{
  "image_size": 48,
  "targets": ["bulge size"],
  "hidden_act": "squared_relu",
  "inner_norm": false,
  "patch_size": [8, 8],
  "learning_rate": 0.0016,
  "eps": 1e-08,
  "max_steps": 19100,
  "batch_size": 64
}
Rows from block 2 of a small class-conditioned image diffusion model, named by matrix and row number. Rows with one number belong to one neuron. Each number is 500 + 25 x the weight over its row's rms, rounded and kept within 0 to 999. All counts start at 0. Numbers have three digits each.
Before each neuron's rows are labels from the 100 images, of 14976 (inputs lightly noised), where the neuron reaches its highest value: "colour at peak" is the nearest of a few named colours to the mean colour under the peak. Only what is clearly more common there than usual is listed. The data: telescope images of galaxies (Galaxy Zoo DECaLS). In brackets: how many of the 100, against the usual share in percent.
# fc1: MLP up (model.blocks.2.mlp.fc1.weight, 768x192), inputs 156-191
# fc2: MLP down (model.blocks.2.mlp.fc2.weight, 192x768, transposed), outputs 156-191

colour at peak: brown (74 vs 12.7)
fc1.337:496526490513495486503520494463497542526535445491489532484491522555510493489481514473524513502541505516481498
fc2.337:508505483536529513499468454516492470532492474474527527486520484601532540471493507514591492476538469515487479

colour at peak: grey (90 vs 6.2)
fc1.515:491486484541500504492516517486520501546537474503428568454523544552507450474511467477473492525551508482494497
fc2.515:495506523518511517483475492499456491533497496464521482511474506576498510486468494545427487523503458444464513

colour at peak: grey (55 vs 6.2)
fc1.447:547497437535486501438483501499484518514511483447486515491506512494507481506501484513505509505487480513497484
fc2.447:522512492480533434479482545506498488494518488498509526513517481532507485522528523480505459477504526537524508

colour at peak: grey (74 vs 6.2)
fc1.404:458493477457496480490492490506499456517525489529514516497487519519495495508553465492432536497524516516500531
fc2.404:484506528505494551487493483513524501515503535536524535515518527483500481517477516531328533463530482518498501

colour at peak: brown (75 vs 12.7)
fc1.611:468478476486479481487507530495509480469524567475475512480526515505532510464530487490553467495487507503502479
fc2.611:483476525490521509474522521487502499519476607467465483505486499545452524514528487482526518488482499537497493

colour at peak: brown (68 vs 12.7)
fc1.597:467481480533479510474494492541484507478443501538446465512453462516468465498490525474511501497527468470526493
fc2.597:460470475489486507545482478490512510503521508490447516480512520459502520494506464488491514482480519516481489

colour at peak: grey (66 vs 6.2); brown (32 vs 12.7)
fc1.14:514516477504528456499507512516525499476490520523494528490536521479492467506502519540439503506526522489482536
fc2.14:514499527480508543480485498512446507510497445542527509524545449493462508516496527500435476526498499478485504

colour at peak: grey (73 vs 6.2)
fc1.55:491507493493527495462502517543511526505538525524506535517544531500501515461512478503472525514508509474485498
fc2.55:499527489472484479450483503471442470496467496512546520516475504560537457527518503518400488534519449463484481

colour at peak: grey (61 vs 6.2); brown (39 vs 12.7)
fc1.559:490546461455495501492471488525537481485539510517484528498511521498533506506434506491494526533496540496474541
fc2.559:461497507489490482496538511468421480494491495480512517496471508521515444492507501488496511529501396463447531

colour at peak: brown (43 vs 12.7)
fc1.325:466480537507522473556496482487536492519483541496496501483519491525484491529509524458558482462474535488476513
fc2.325:450448505498538499490528498476525465501469561511483510463518484576485530511533509491538522517491510525494486

colour at peak: grey (66 vs 6.2); brown (32 vs 12.7)
fc1.208:500488468494543497500460480490529515482501531476492534465530531507499495487501506524480476500525509504469473
fc2.208:462501549476448497534475489485462491523499523479473524467477508524533516519518490483482513515527507512428546

colour at peak: brown (54 vs 12.7); grey (45 vs 6.2)
fc1.735:494486515524532444515469491512505462466489534469498509515483502439492474498472481521514459508437505468486472
fc2.735:475516510500557538418488519514493453485543471524491494508488490509477489529517531495519482482529562509506487

colour at peak: grey (92 vs 6.2)
fc1.548:516481497512494483505491501457562467447507499524515515450482502510478443500481451477469481508500555510470463
fc2.548:464490548509499558590512489491421469514502470509504497497492501461517517495537507481502509481517377533434491

colour at peak: brown (36 vs 12.7)
fc1.739:550524503502514516496508482525450493491487523499487522499490529490488483516509505523471502459478460521537519
fc2.739:518545493476517488496494514482459513469495519479512528505500500490560499493495553484511485461482463462550533

colour at peak: grey (51 vs 6.2); pink (48 vs 0.1)
fc1.146:466496486517495491427498529502511489468499529534487517496458525502515467505477530553513494531510521530490471
fc2.146:528524531506476496381491495499424478497495466486525513490499497502507496500513481476526490516523420602492464

colour at peak: grey (61 vs 6.2)
fc1.744:486528502478467484467535538532500508523516488495505552496499541469476497489522511499415553493505504490504517
fc2.744:506517502537501518470527515482468475542490483471525539488478492502531549518501492497481480471525451476478482

colour at peak: brown (41 vs 12.7)
fc1.668:512497476495528485511530493473512461511483497508472496511523563514467481463501528480521488492510501502496506
fc2.668:539499509497475541562495492467476496504495548493530537478517473506465522489520473509488509476517496489511538

colour at peak: brown (73 vs 12.7)
fc1.327:504490517521482488407523501523464476507495523498507506520474510493494485504470517473423490467473450508528491
fc2.327:513489484507480456437485481482478473501486517471499511503512519482510504485517472507484520567515499527545484

colour at peak: brown (56 vs 12.7); grey (29 vs 6.2)
fc1.291:512495528503447512494483481480502471508522498480488508430507498539476503517476461479559488487504499471480500
fc2.291:468500485491540475542481486507523518496512471473514474492515499523504522457469499493668483497497497459483487

colour at peak: brown (78 vs 12.7)
fc1.511:504477507508510438509492540522489478528473497498492500513518504449538491516507483480498481519467491531472509
fc2.511:485501508500542528443497489501467509469500522522505512504470504567483481509524521526541474536486476516526475

colour at peak: brown (60 vs 12.7)
fc1.75:492486455478535467489493483494502489486481534495517527478510522509527466524491524517506506429506516497477512
fc2.75:510514488499470511488494458484493496529482561480537491497533486512470514488484499536487526435491492535520505

colour at peak: grey (77 vs 6.2)
fc1.462:483498498464512489499472451486507486491468455517517521500512519537492466519479500491449502490524507532465534
fc2.462:511493483525468501443527502489475490522518476503498535496509528490526494529522494495443480432515473576534480

colour at peak: brown (61 vs 12.7)
fc1.121:490522479490496493490511445460494557494450475523500537480542543497519490467517497478534509491541487465495474
fc2.121:495537515501490477454504472484458476516536481501513511490454496525496506532491488538500487512515516442514512

colour at peak: brown (66 vs 12.7); grey (34 vs 6.2)
fc1.587:475503493515480459472485492464501507492519467485506543497524534517503513489511495518390511504490489539510490
fc2.587:506496529491490498481533478493509503516477537471480522477499522518509508513477516507277477495493502538498538

colour at peak: brown (61 vs 12.7); grey (34 vs 6.2)
fc1.35:496490485503531453551518493483547482470501507485471504498432508506524475498444500509445501548486510472472525
fc2.35:480525558502487513490489483483486473498468460491532464527469479541511508523475516539491489497515477472531523

colour at peak: brown (71 vs 12.7)
fc1.473:510518476461527501498515526510500478515542536528510548484526530547473488483542461497466513493506523495499500
fc2.473:515511533472475500520514523495522521503472518514515537489499505521521496506543482507432498473522460497502486

colour at peak: brown (42 vs 12.7)
fc1.468:496505524468478555490490445508482513488468444467470540570505529553456550522511450483517506494494497502477511
fc2.468:473496472487497460467492437504517485513487466482489495596498488515524452484510479498511522497484526514457501

colour at peak: brown (44 vs 12.7)
fc1.602:490545501496493502513538445514490506480485456512538514503546550494510469470472460486513472519480499484488482
fc2.602:485473488487520513462507471504479489528509462489539497495466506495519510475487450513502515526507477473473489

colour at peak: brown (70 vs 12.7); grey (26 vs 6.2)
fc1.42:463483510466475497472514501461492502526517508520492549475502548498509523466477462469505489499508495450490519
fc2.42:482484488497503523433486483524461458508472541459505486502502509430525527491518496503533517511505477473469496

colour at peak: grey (56 vs 6.2); brown (41 vs 12.7)
fc1.330:481453502477466489471492476494523554542504477495529538503505528499526499479488533499428493490531513495494440
fc2.330:491503511495543525452491484504504469477518493516497485516511480516517496512465541505326537546529491482465535

colour at peak: brown (58 vs 12.7); grey (40 vs 6.2)
fc1.264:470540505484489440514463475528532464496484521500536503513474504470508485530523521481543476482516521447493527
fc2.264:502490504502478559490492510527512497508489512531495517525518468469481543465503509488541508464481479429454470

colour at peak: brown (57 vs 12.7); grey (31 vs 6.2)
fc1.551:481476468458478492503508512473518530510501473508480529510522527486501516494468505522509489448510516511450473
fc2.551:475472502467526484559512501522446498480489492505496472516502497513485517496481490489517488433500452547469485

colour at peak: brown (68 vs 12.7)
fc1.226:495448514512484490488518512485482519477495499511465511480437505533523499493487532516479468531509479548519455
fc2.226:520467516525496510495562543504465515528512487503511513501512497532439518526522505476449508504474477548545531

colour at peak: grey (68 vs 6.2); brown (32 vs 12.7)
fc1.148:505499484476510494483494505504528478507521513497526513463505519503486513518513484502480495409507526448513496
fc2.148:561523490506482500489481498503430492511510482507519491495470493485505504512494486500505485456517432414563484

colour at peak: brown (55 vs 12.7)
fc1.113:462471501503492522483503539481495492539522465504506574473499571520521506477522533538517508467494504522523542
fc2.113:478466526481509527427503526523479493479481505531480508509505505492514484484525529463518516473493437487498469

colour at peak: grey (56 vs 6.2); brown (34 vs 12.7)
fc1.318:487518490464516480483469501516530483484538524531460546466528551484521465475476510483491504449513523512491471
fc2.318:484507547492481522488518515499492510504482504527492516479485511461485489494473517490435500424480482500504506

colour at peak: grey (53 vs 6.2); brown (41 vs 12.7)
fc1.4:479458487462465512476499471500511491452497482517463534501485528544484476486499483448431498485505502509534498
fc2.4:523507482519536486468498482485489521537496511480481510489488482567511518506491496503449461457517506549523517

colour at peak: grey (82 vs 6.2)
fc1.530:501528467507486485491485521484528472527474522484497530502497527492489529510476539523505465525480516497483444
fc2.530:495507525491514536442503519512417502505479514535488491504527500492468475510453496496525499537489442499467502

colour at peak: brown (72 vs 12.7)
fc1.452:511514449497463473481492479504469530514476468558463517470508532447471448496481454537512483511501476531541512
fc2.452:535461452536553464485505470489481463528523470479429490491500471508506525503500521504502488456514537547547465

colour at peak: brown (81 vs 12.7)
fc1.531:516508469494513501491518533495501507540520495511459509479470518482480525479498498542472414510519497544491448
fc2.531:519503522517478514510527512494491522484487509500476497483511523474519486499490499493463575517496510542472572

colour at peak: grey (57 vs 6.2); brown (35 vs 12.7)
fc1.493:458533478476516492451500547491521475463495485516491540478497541415527524498507502534505519495518523479480528
fc2.493:460489504492513515356509497508416478502473496490526511507507481453499486506491486499526507493479447457446494

colour at peak: grey (70 vs 6.2); pink (26 vs 0.1)
fc1.384:498512488492503475459496523486513483539476503508531510514466521460481478507478495533450462527495516554493486
fc2.384:508471493492471496450513514534449506436545483557489485537509485479489489497513497503522535511510461537522502

colour at peak: grey (65 vs 6.2)
fc1.392:474521469467509509434511526484509506509491506529484563486525565504504512458533484497483537518507500542494467
fc2.392:479495500497484471339507504476438505489501515502513512513492502537504519486497492518464502514502464580471495

colour at peak: grey (43 vs 6.2); brown (34 vs 12.7)
fc1.94:467513504504511554457480490459487502506500459479479548506537555568523502486489513514539533486505503490493448
fc2.94:518486504521509446330488507495479472523492496491518486509530493547500456487514502468624496506495446497443474

colour at peak: grey (49 vs 6.2); brown (38 vs 12.7)
fc1.532:504498481502503489443497498465488459510524483471495507498482493563512510486483516507448479456485487465504506
fc2.532:459485501479527507447512489516483494454525471507478492457500499510491517482516502508431516595468468494502499

colour at peak: grey (67 vs 6.2); pink (31 vs 0.1)
fc1.98:481485464514467485489497469484537495522513505490459544479485542483497481510506496495514525520503529513463509
fc2.98:477507537492546515456498509497374498511496522492485498495496505550493527501493459507534461493506409490450499

colour at peak: brown (71 vs 12.7)
fc1.618:480470505466544504498522519503502493540543552487504563500494541535488510465538487493433491520483477552518475
fc2.618:484458502465463484478528512510467495467459568501513493503503447529507502519523511499416501542462518526522553

colour at peak: brown (58 vs 12.7); grey (39 vs 6.2)
fc1.593:467492458489478536447473523533497495457472496517446479487475483526485448472496520498519496496509493469488492
fc2.593:486512504476535485498513556530460451510505471484516509461492515442481509518536527473522488491497474503507502

colour at peak: brown (70 vs 12.7)
fc1.131:514475507518518472536556466504511476496480497467467497488477500473540482510467479515513490507449498511475492
fc2.131:477521528540510473446525513497473525524535489525486520497512499522529498483534535502448494502493470494536559

colour at peak: brown (70 vs 12.7); grey (29 vs 6.2)
fc1.142:511527468497538475510518502520510473514527493521477523489503546523503518523502485512492491511542514459493511
fc2.142:491501545475474566530489490477442500479531509462507560501466523475507472524508509513500512516494460412453527

colour at peak: grey (89 vs 6.2)
fc1.229:474483487526445490479507488532514536474495523492447512466505525467517515487512515514526510526513498526471468
fc2.229:494468509492511476435513486483517469536502530498503508514509485455475530496473515467563499571504491592475471

colour at peak: grey (63 vs 6.2); pink (25 vs 0.1)
fc1.655:454425499546493500460513489518520474484501531480491468525470482527501500521462480506496447497461521461486539
fc2.655:488513507515497496443548506499441468493525495512524521524511499439535500519527503530570496495535431531519474

colour at peak: brown (76 vs 12.7)
fc1.228:466478503515519530485524473490490478500522516486509547472509538533519442524482459492468479471459494547496505
fc2.228:491483497514488529406500460494449522506462514500483535522496491475509522499506484511503516478493481528535497

colour at peak: grey (60 vs 6.2); brown (32 vs 12.7)
fc1.497:467505460467472466476464491487506523433479472518516537489474546467485485470444515487511493475518494537496477
fc2.497:487516488509510520461471481494502504526513485516544470495482496464498488483514489511566505525533478592462501

colour at peak: brown (61 vs 12.7)
fc1.355:525472501514516485506520530501510503461497542522487528571489536487486486538490481528486549520517509512507481
fc2.355:568500529528482530506528502492531495492455512492498503470516497489463488557508507510486557505501509535482522

colour at peak: brown (37 vs 12.7)
fc1.465:500528526528480521495497530508497510456437470515521533498550554454488526517491487521512500515477484480467512
fc2.465:522516450486512471419488526525500455532547466540501498500428501468525479480472498491492486495487528479442474

colour at peak: grey (56 vs 6.2); brown (44 vs 12.7)
fc1.746:489544459457466497501507506486514505475491463526536547483501563522466526457498509531477535496501519490487484
fc2.746:470531552496510516494492519511421503486486445516515505487488493573504502512501502492459460496525433509492494

colour at peak: brown (67 vs 12.7); grey (29 vs 6.2)
fc1.172:507540497485525458487507465476518476533512473524485549487472544572506498490530484556475509547488502500479523
fc2.172:553541520510437512484487492498522498486509498532509492541482497549468531496506523497468498561535503501496478

colour at peak: grey (58 vs 6.2); brown (42 vs 12.7)
fc1.11:493543487480508539473492530497523537470495475507526537489525577540514536496487517530535503496515516485473505
fc2.11:489515513485499442476470509490407492509489471508539477508484502570503475496498511489547516499506415455398513

colour at peak: grey (42 vs 6.2); pink (34 vs 0.1)
fc1.416:485481460509483518452518501516500562508473515502504481493498474500497501507513515464511486518506501498491502
fc2.416:487473538501499503455516511498401483471494516507505496516497506516489514496524495514562494493526428502519486

colour at peak: grey (61 vs 6.2); brown (39 vs 12.7)
fc1.766:491511537478485462510480483511525520476498502489478499467529498516501504498530560493477502502513546500495475
fc2.766:492503512526476474501437518498492498480481456500499529553528479524542491509509525486443531483529482486512524

colour at peak: grey (54 vs 6.2); brown (43 vs 12.7)
fc1.698:481497475513545483449487474496511498514514539503522568486540550457522501511501544487476520530479513523502473
fc2.698:473480527463499529427480494480427502510498533488521532486496488486482504495493511517483503535494413511472486

colour at peak: brown (79 vs 12.7)
fc1.123:478507517486466469495491510484485488521469452508508532510546542441494532510516506514452532499486496500525513
fc2.123:520519477467487551490483514464500491480526482502495509506481518437538486483534466503447511513472515523487496

colour at peak: brown (38 vs 12.7)
fc1.152:493521476515540488510499565510510512469483512544483499440525514482513508511517522495495473523487477514477471
fc2.152:532485496500452487491498498481486502502497496460479472526474475531531447484528513514487467498448516494508487

colour at peak: brown (66 vs 12.7); grey (34 vs 6.2)
fc1.365:497461527500531498526494509499498483508461486515471499482484503491474481516490511515570482504489504525525428
fc2.365:473477458475498463498478527529467515497523450498505548483527487481518523483493508472551495422483457498527545

colour at peak: grey (59 vs 6.2); pink (28 vs 0.1)
fc1.429:450554494510479497452481497485506491510517449503525538499512540519521505476506519543535545499520514468485482
fc2.429:500517491477528523331490487496446490477503502501502498495478487502497517497490506484495497513486408451500488

colour at peak: brown (54 vs 12.7)
fc1.496:496530523485526526485480497487506516453488528500443530497524559575527463493536474514474497510506473477499542
fc2.496:495551455523453476472468513488497477548523499480451481526496515555501545489507483500450497521495520497489462

colour at peak: brown (74 vs 12.7); grey (26 vs 6.2)
fc1.59:465453485515458497467466490505511534486474523521517563498509570509497507490503530480479487479519500516497500
fc2.59:487487480501500491439495492477461490479501519490457493489479484537491509490505504521417504484487504481545496

colour at peak: grey (62 vs 6.2); brown (38 vs 12.7)
fc1.595:510519502470532517490495537527510498516484509469475552469477532513516508525517527468501512524511500505517524
fc2.595:533543506511521485530473515490520532533476506515497500490494472556511477528506528494472500514461506520480530

colour at peak: grey (61 vs 6.2)
fc1.396:523479461516508502452500484536509543499472524538483463550484472497513490515536556486585463516503521487507523
fc2.396:490508484467455498502514526470459497489483489542534499512492485513514478512543484523535497462516456514549484

colour at peak: brown (53 vs 12.7); grey (45 vs 6.2)
fc1.39:493464460505482458488501493500520496482508553468454540487485552487521489492488525529525517498516508500482499
fc2.39:485502549487499536433521515494385492513469535473481492493498511463510511510494487493541475517493445473455503

colour at peak: brown (61 vs 12.7)
fc1.294:550444526472494490449500515524447463454484501490535459481518468481471487452511513470523485544474455492545488
fc2.294:509522494507495476535453510484505495494540456499463462497507482482542482491472494520522478474501494519494482

colour at peak: grey (79 vs 6.2)
fc1.189:473466478524430517478495520518514521530487482535500515503514528502548524519507522459484567489498526475513528
fc2.189:473499555530542478462520492497475532469510473524465486546502502535454481505491485507461433494468471444538468

colour at peak: brown (74 vs 12.7)
fc1.109:463543497454514489486502513519508510455542509501479558510531574533525479469475507534433508506522498506516531
fc2.109:470525473506477519533487489494507489527491510505479532476475522519488503531513520496329520507525519477517482

colour at peak: brown (50 vs 12.7)
fc1.433:436536507490465507495520490506486493516520472517459530466521543509454503502505512440527509501475494499505531
fc2.433:457498471512541460428492435488512521545479487484511481511473497525497509505502487490541522500500509518521473

colour at peak: grey (66 vs 6.2); pink (30 vs 0.1)
fc1.707:480521478475535456428476571485523495482509477518491556505476550456514530505494527558475523516507522531487505
fc2.707:445500518493519525308497497528417504491482499488521493496508483472507500489495525499498502474496436490457513

colour at peak: brown (38 vs 12.7)
fc1.495:481516492513514456499468447499499521492525562503516541498494534509540516507514489469491483512536495498487511
fc2.495:470500518516497526488454480525507455516484545499530523515499480527469497479507498523489526519515533502472471

colour at peak: grey (51 vs 6.2); pink (48 vs 0.1)
fc1.167:465502497523522507435509497491536515512459474544472534492491534471493535482510490515514535452491518444491514
fc2.167:501494528509458570393514494472429512493492522496500507485472511474478508517503508512524499489489421382503518

colour at peak: brown (58 vs 12.7); grey (38 vs 6.2)
fc1.108:509492477492568468471486488493497511499480541506447494520437492456452484487518487466528449561473496461514489
fc2.108:484503514499492507480533502453438497507481558504449511496568498496489477516512490498563485506541451521527468

colour at peak: brown (77 vs 12.7)
fc1.475:493476494514481495428522521519462502517488524469493494513474506499506467509509449491418486541501465573538484
fc2.475:511501503492495483463491498495489525503469529480514498471508510491515525487471495523495503471474505569543520

colour at peak: grey (49 vs 6.2); brown (48 vs 12.7)
fc1.383:455477504531487487471478544518514451544518528522515476470500476562497484524505488471535520498489493457488531
fc2.383:508496521496529526463526555507448470490479526492486508518483512516503469514530504482484491505497440497538468

colour at peak: grey (81 vs 6.2)
fc1.253:474447485512459444456475514498496502516469517522504496457519495505474473498471496501546493492484497454482502
fc2.253:476524497484511471463503493470450497482515497535492505505456471526505497506524507537509490439541469553515486

colour at peak: brown (67 vs 12.7)
fc1.147:512500484518498446548477472494486466512505478459473505494523505452483484516491467518452498513490479475489519
fc2.147:527479536509504505477506465510490547514520492476504509494496478545503506461475468493442536516527502513499440

colour at peak: brown (72 vs 12.7)
fc1.358:498543469491498499518509503494508480449464498496508537491500530502481511484501535500500473518488495547473502
fc2.358:507529526504493496460515521502465536495512526485476493502507482536492477486517521514514506509528459568476493

colour at peak: grey (64 vs 6.2)
fc1.116:524535544463465531479507506491479495507469458511487514474520521472455509494465482476636437470516481512518517
fc2.116:522521472507517467544467496485567494509521469521506503501513486476531469488504486502733512463499549495492473

colour at peak: brown (40 vs 12.7)
fc1.344:454489419477500517509525521484533538511460447537489509480484507511509496505501518477479504542523520453462487
fc2.344:519486495495501473515500527499515485477534490532508484522483514570497490519518517497473488556503533418483496

colour at peak: grey (67 vs 6.2)
fc1.435:506508498511472456499474498463508469516491505521458540475545528497518533476484516499493483492469521502488505
fc2.435:510536516468506525576486494479470496491508503469560495526512511490519499497498502516490494510473495472485498

colour at peak: brown (30 vs 12.7)
fc1.247:513535509485526488512499493489469482490518484505479539485510527502468526536476538463495464519473490478484477
fc2.247:532548468518472506501508514483551519521501498501519504498503510504505442477477550508480519518453516491498518

colour at peak: brown (43 vs 12.7)
fc1.492:526494498507519485527527467504476474526485484465486493488537495537476486534452483498475481498497498502475508
fc2.492:523520489531492501458510484462502502522520498457522476492465512518481487478474510521441509526525484531504513

colour at peak: grey (67 vs 6.2); pink (32 vs 0.1)
fc1.274:521519479500537489489464505497554469514491525509508513523505510507500520487447494525530493510481552497470521
fc2.274:475499533477529555503501505498379510492479520542499503500496490502490472495510513514585497506485368468480502

colour at peak: grey (57 vs 6.2); brown (40 vs 12.7)
fc1.420:496514496473496496488496526490514549518516516498503566512528582557507491467509505489474511523556512482514496
fc2.420:503516486504509484534478484494546484520514517504522492505499487592500490505500502511428502549514517418494499

colour at peak: brown (67 vs 12.7)
fc1.101:495445472541539432519512464465484468500503543476490516489456513408496498512505486522498497505495490498502508
fc2.101:521466494510535546457501489534516526474502504505490480496511491480486508476523473503487496450513537473527479

colour at peak: brown (63 vs 12.7); grey (32 vs 6.2)
fc1.143:477493478473493531495494508515508483500514526532519526533502546573517493499489504479536515474521511485503470
fc2.143:530465514507504471487499484492506528502526496524531510505515475601482483509481523494592484511471466459482489

colour at peak: grey (57 vs 6.2)
fc1.8:512487509497502485469511453471492551501453502549490547514512552499522521452516551498513505496535479479516470
fc2.8:505484490508508497429506518508552468498521532497492486514521505460494510526516523497510504515510565504510507

colour at peak: brown (68 vs 12.7); grey (31 vs 6.2)
fc1.389:467549466469479494494446525483501520522476442490526516472510516543501518548468493508518515511475502513473481
fc2.389:485519523460493497457450513515480490474501476500527480462500454522478487486505485481538485516494485528483488

colour at peak: grey (72 vs 6.2)
fc1.560:493501487467529487450512511488528527509536548521506473529491480541527479528473525504558460522480526462477526
fc2.560:512497535491480503479547523500441490489489540514466498496504537536485512514550484498524501530527434511550480

colour at peak: brown (74 vs 12.7)
fc1.732:478541502519448437497517549528492480500519515497491520505514530497525497469507511502427530518500507519497469
fc2.732:493551535489546566495471547447504501467498524512493478528466506496462482525529489519434473519488511513478504

colour at peak: grey (56 vs 6.2); brown (44 vs 12.7)
fc1.84:504548522447506489495514439464520542497488494522463496479526494514485529479535509507532473504476517493488498
fc2.84:465519505514496506506500523525472513500521495495549552506511493491461518525457538528533489501513455511478481

colour at peak: brown (99 vs 12.7)
fc1.641:497490498509497526532485519529498518509500559481513483503505486500467512540485512529514531500481492593495518
fc2.641:476501477482521562472505495502518466524486532471520513461497481386477502527458506485488502491495535443502563

colour at peak: brown (53 vs 12.7); grey (46 vs 6.2)
fc1.19:504439478500484478496512516515526529460521491509483536505507519445475476516547498482456496489512524491473464
fc2.19:471454515497520557512500518474479487514508489435509520495515477430503532511519537494453511476502449526450513

colour at peak: grey (73 vs 6.2)
fc1.236:532494481506503486485496509511478484501509499524520530526534536495488500506512512505519538447501505522479525
fc2.236:507500477520504488502496495477529470512499469511480529484523517514490494500472509475482482431471524512507484

colour at peak: grey (61 vs 6.2); brown (30 vs 12.7)
fc1.701:495501514531482475449516521492468466534502519468496490473486490552524460489507500504528508498467503449486549
fc2.701:479517505511494498455511506486473515498522455523475538521479504427485525517521483550514507523528474536522499

colour at peak: brown (91 vs 12.7)
fc1.405:525481491517575465529518506508496502551520545533468503482496504457504505505518519523524452505488509546491506
fc2.405:478472517523504483455524506520506502462471535540459497490514515510499504515512561484504551500463513509492543

colour at peak: grey (71 vs 6.2)
fc1.273:505486466484520498481519486513537491505496530466445491466497487469489453454488494507437513509471529490446477
fc2.273:435469535517504508489522538524474510507507510463512494482529513550492511485492536528499499521495470465458551

colour at peak: brown (67 vs 12.7); grey (33 vs 6.2)
fc1.620:503479514516545523516518504511502490529519518487477494502487503552475466527496494501524496477491495555510539
fc2.620:482512463501498561460498520497496528493499509502503519486516501471532552498508496511426513479482488432547484

colour at peak: brown (75 vs 12.7)
fc1.36:520487475535525525499536479559519538476519563465479523507497542517520485501494495502533479514508500510505527
fc2.36:532490524510504504487547469468480456523482569461507499491515520477482560510507470489516514543498513509501472

colour at peak: brown (80 vs 12.7)
fc1.716:488487489517484496510460472522474507525485485510527479519542479524495541527473532466537500500505494523508485
fc2.716:492491482516483563512485534473487482493520483543548459518500507478514524457534508539490471478486483467513534

colour at peak: grey (85 vs 6.2)
fc1.525:503539504482510549475475492538548491499501513461517500484550497480518495510533474475492500486496538488477495
fc2.525:485473559489465579506513512505450511488491523511469526515494504533471518541487528482504498522494432413459527

colour at peak: grey (50 vs 6.2); brown (50 vs 12.7)
fc1.391:520509441441476509487489492519507533504479478499512514500486517512460474486436476477475531487527503532469457
fc2.391:510534531497525474457506504497462480499500468504478506508499481549528474511502503531453494512507476579458475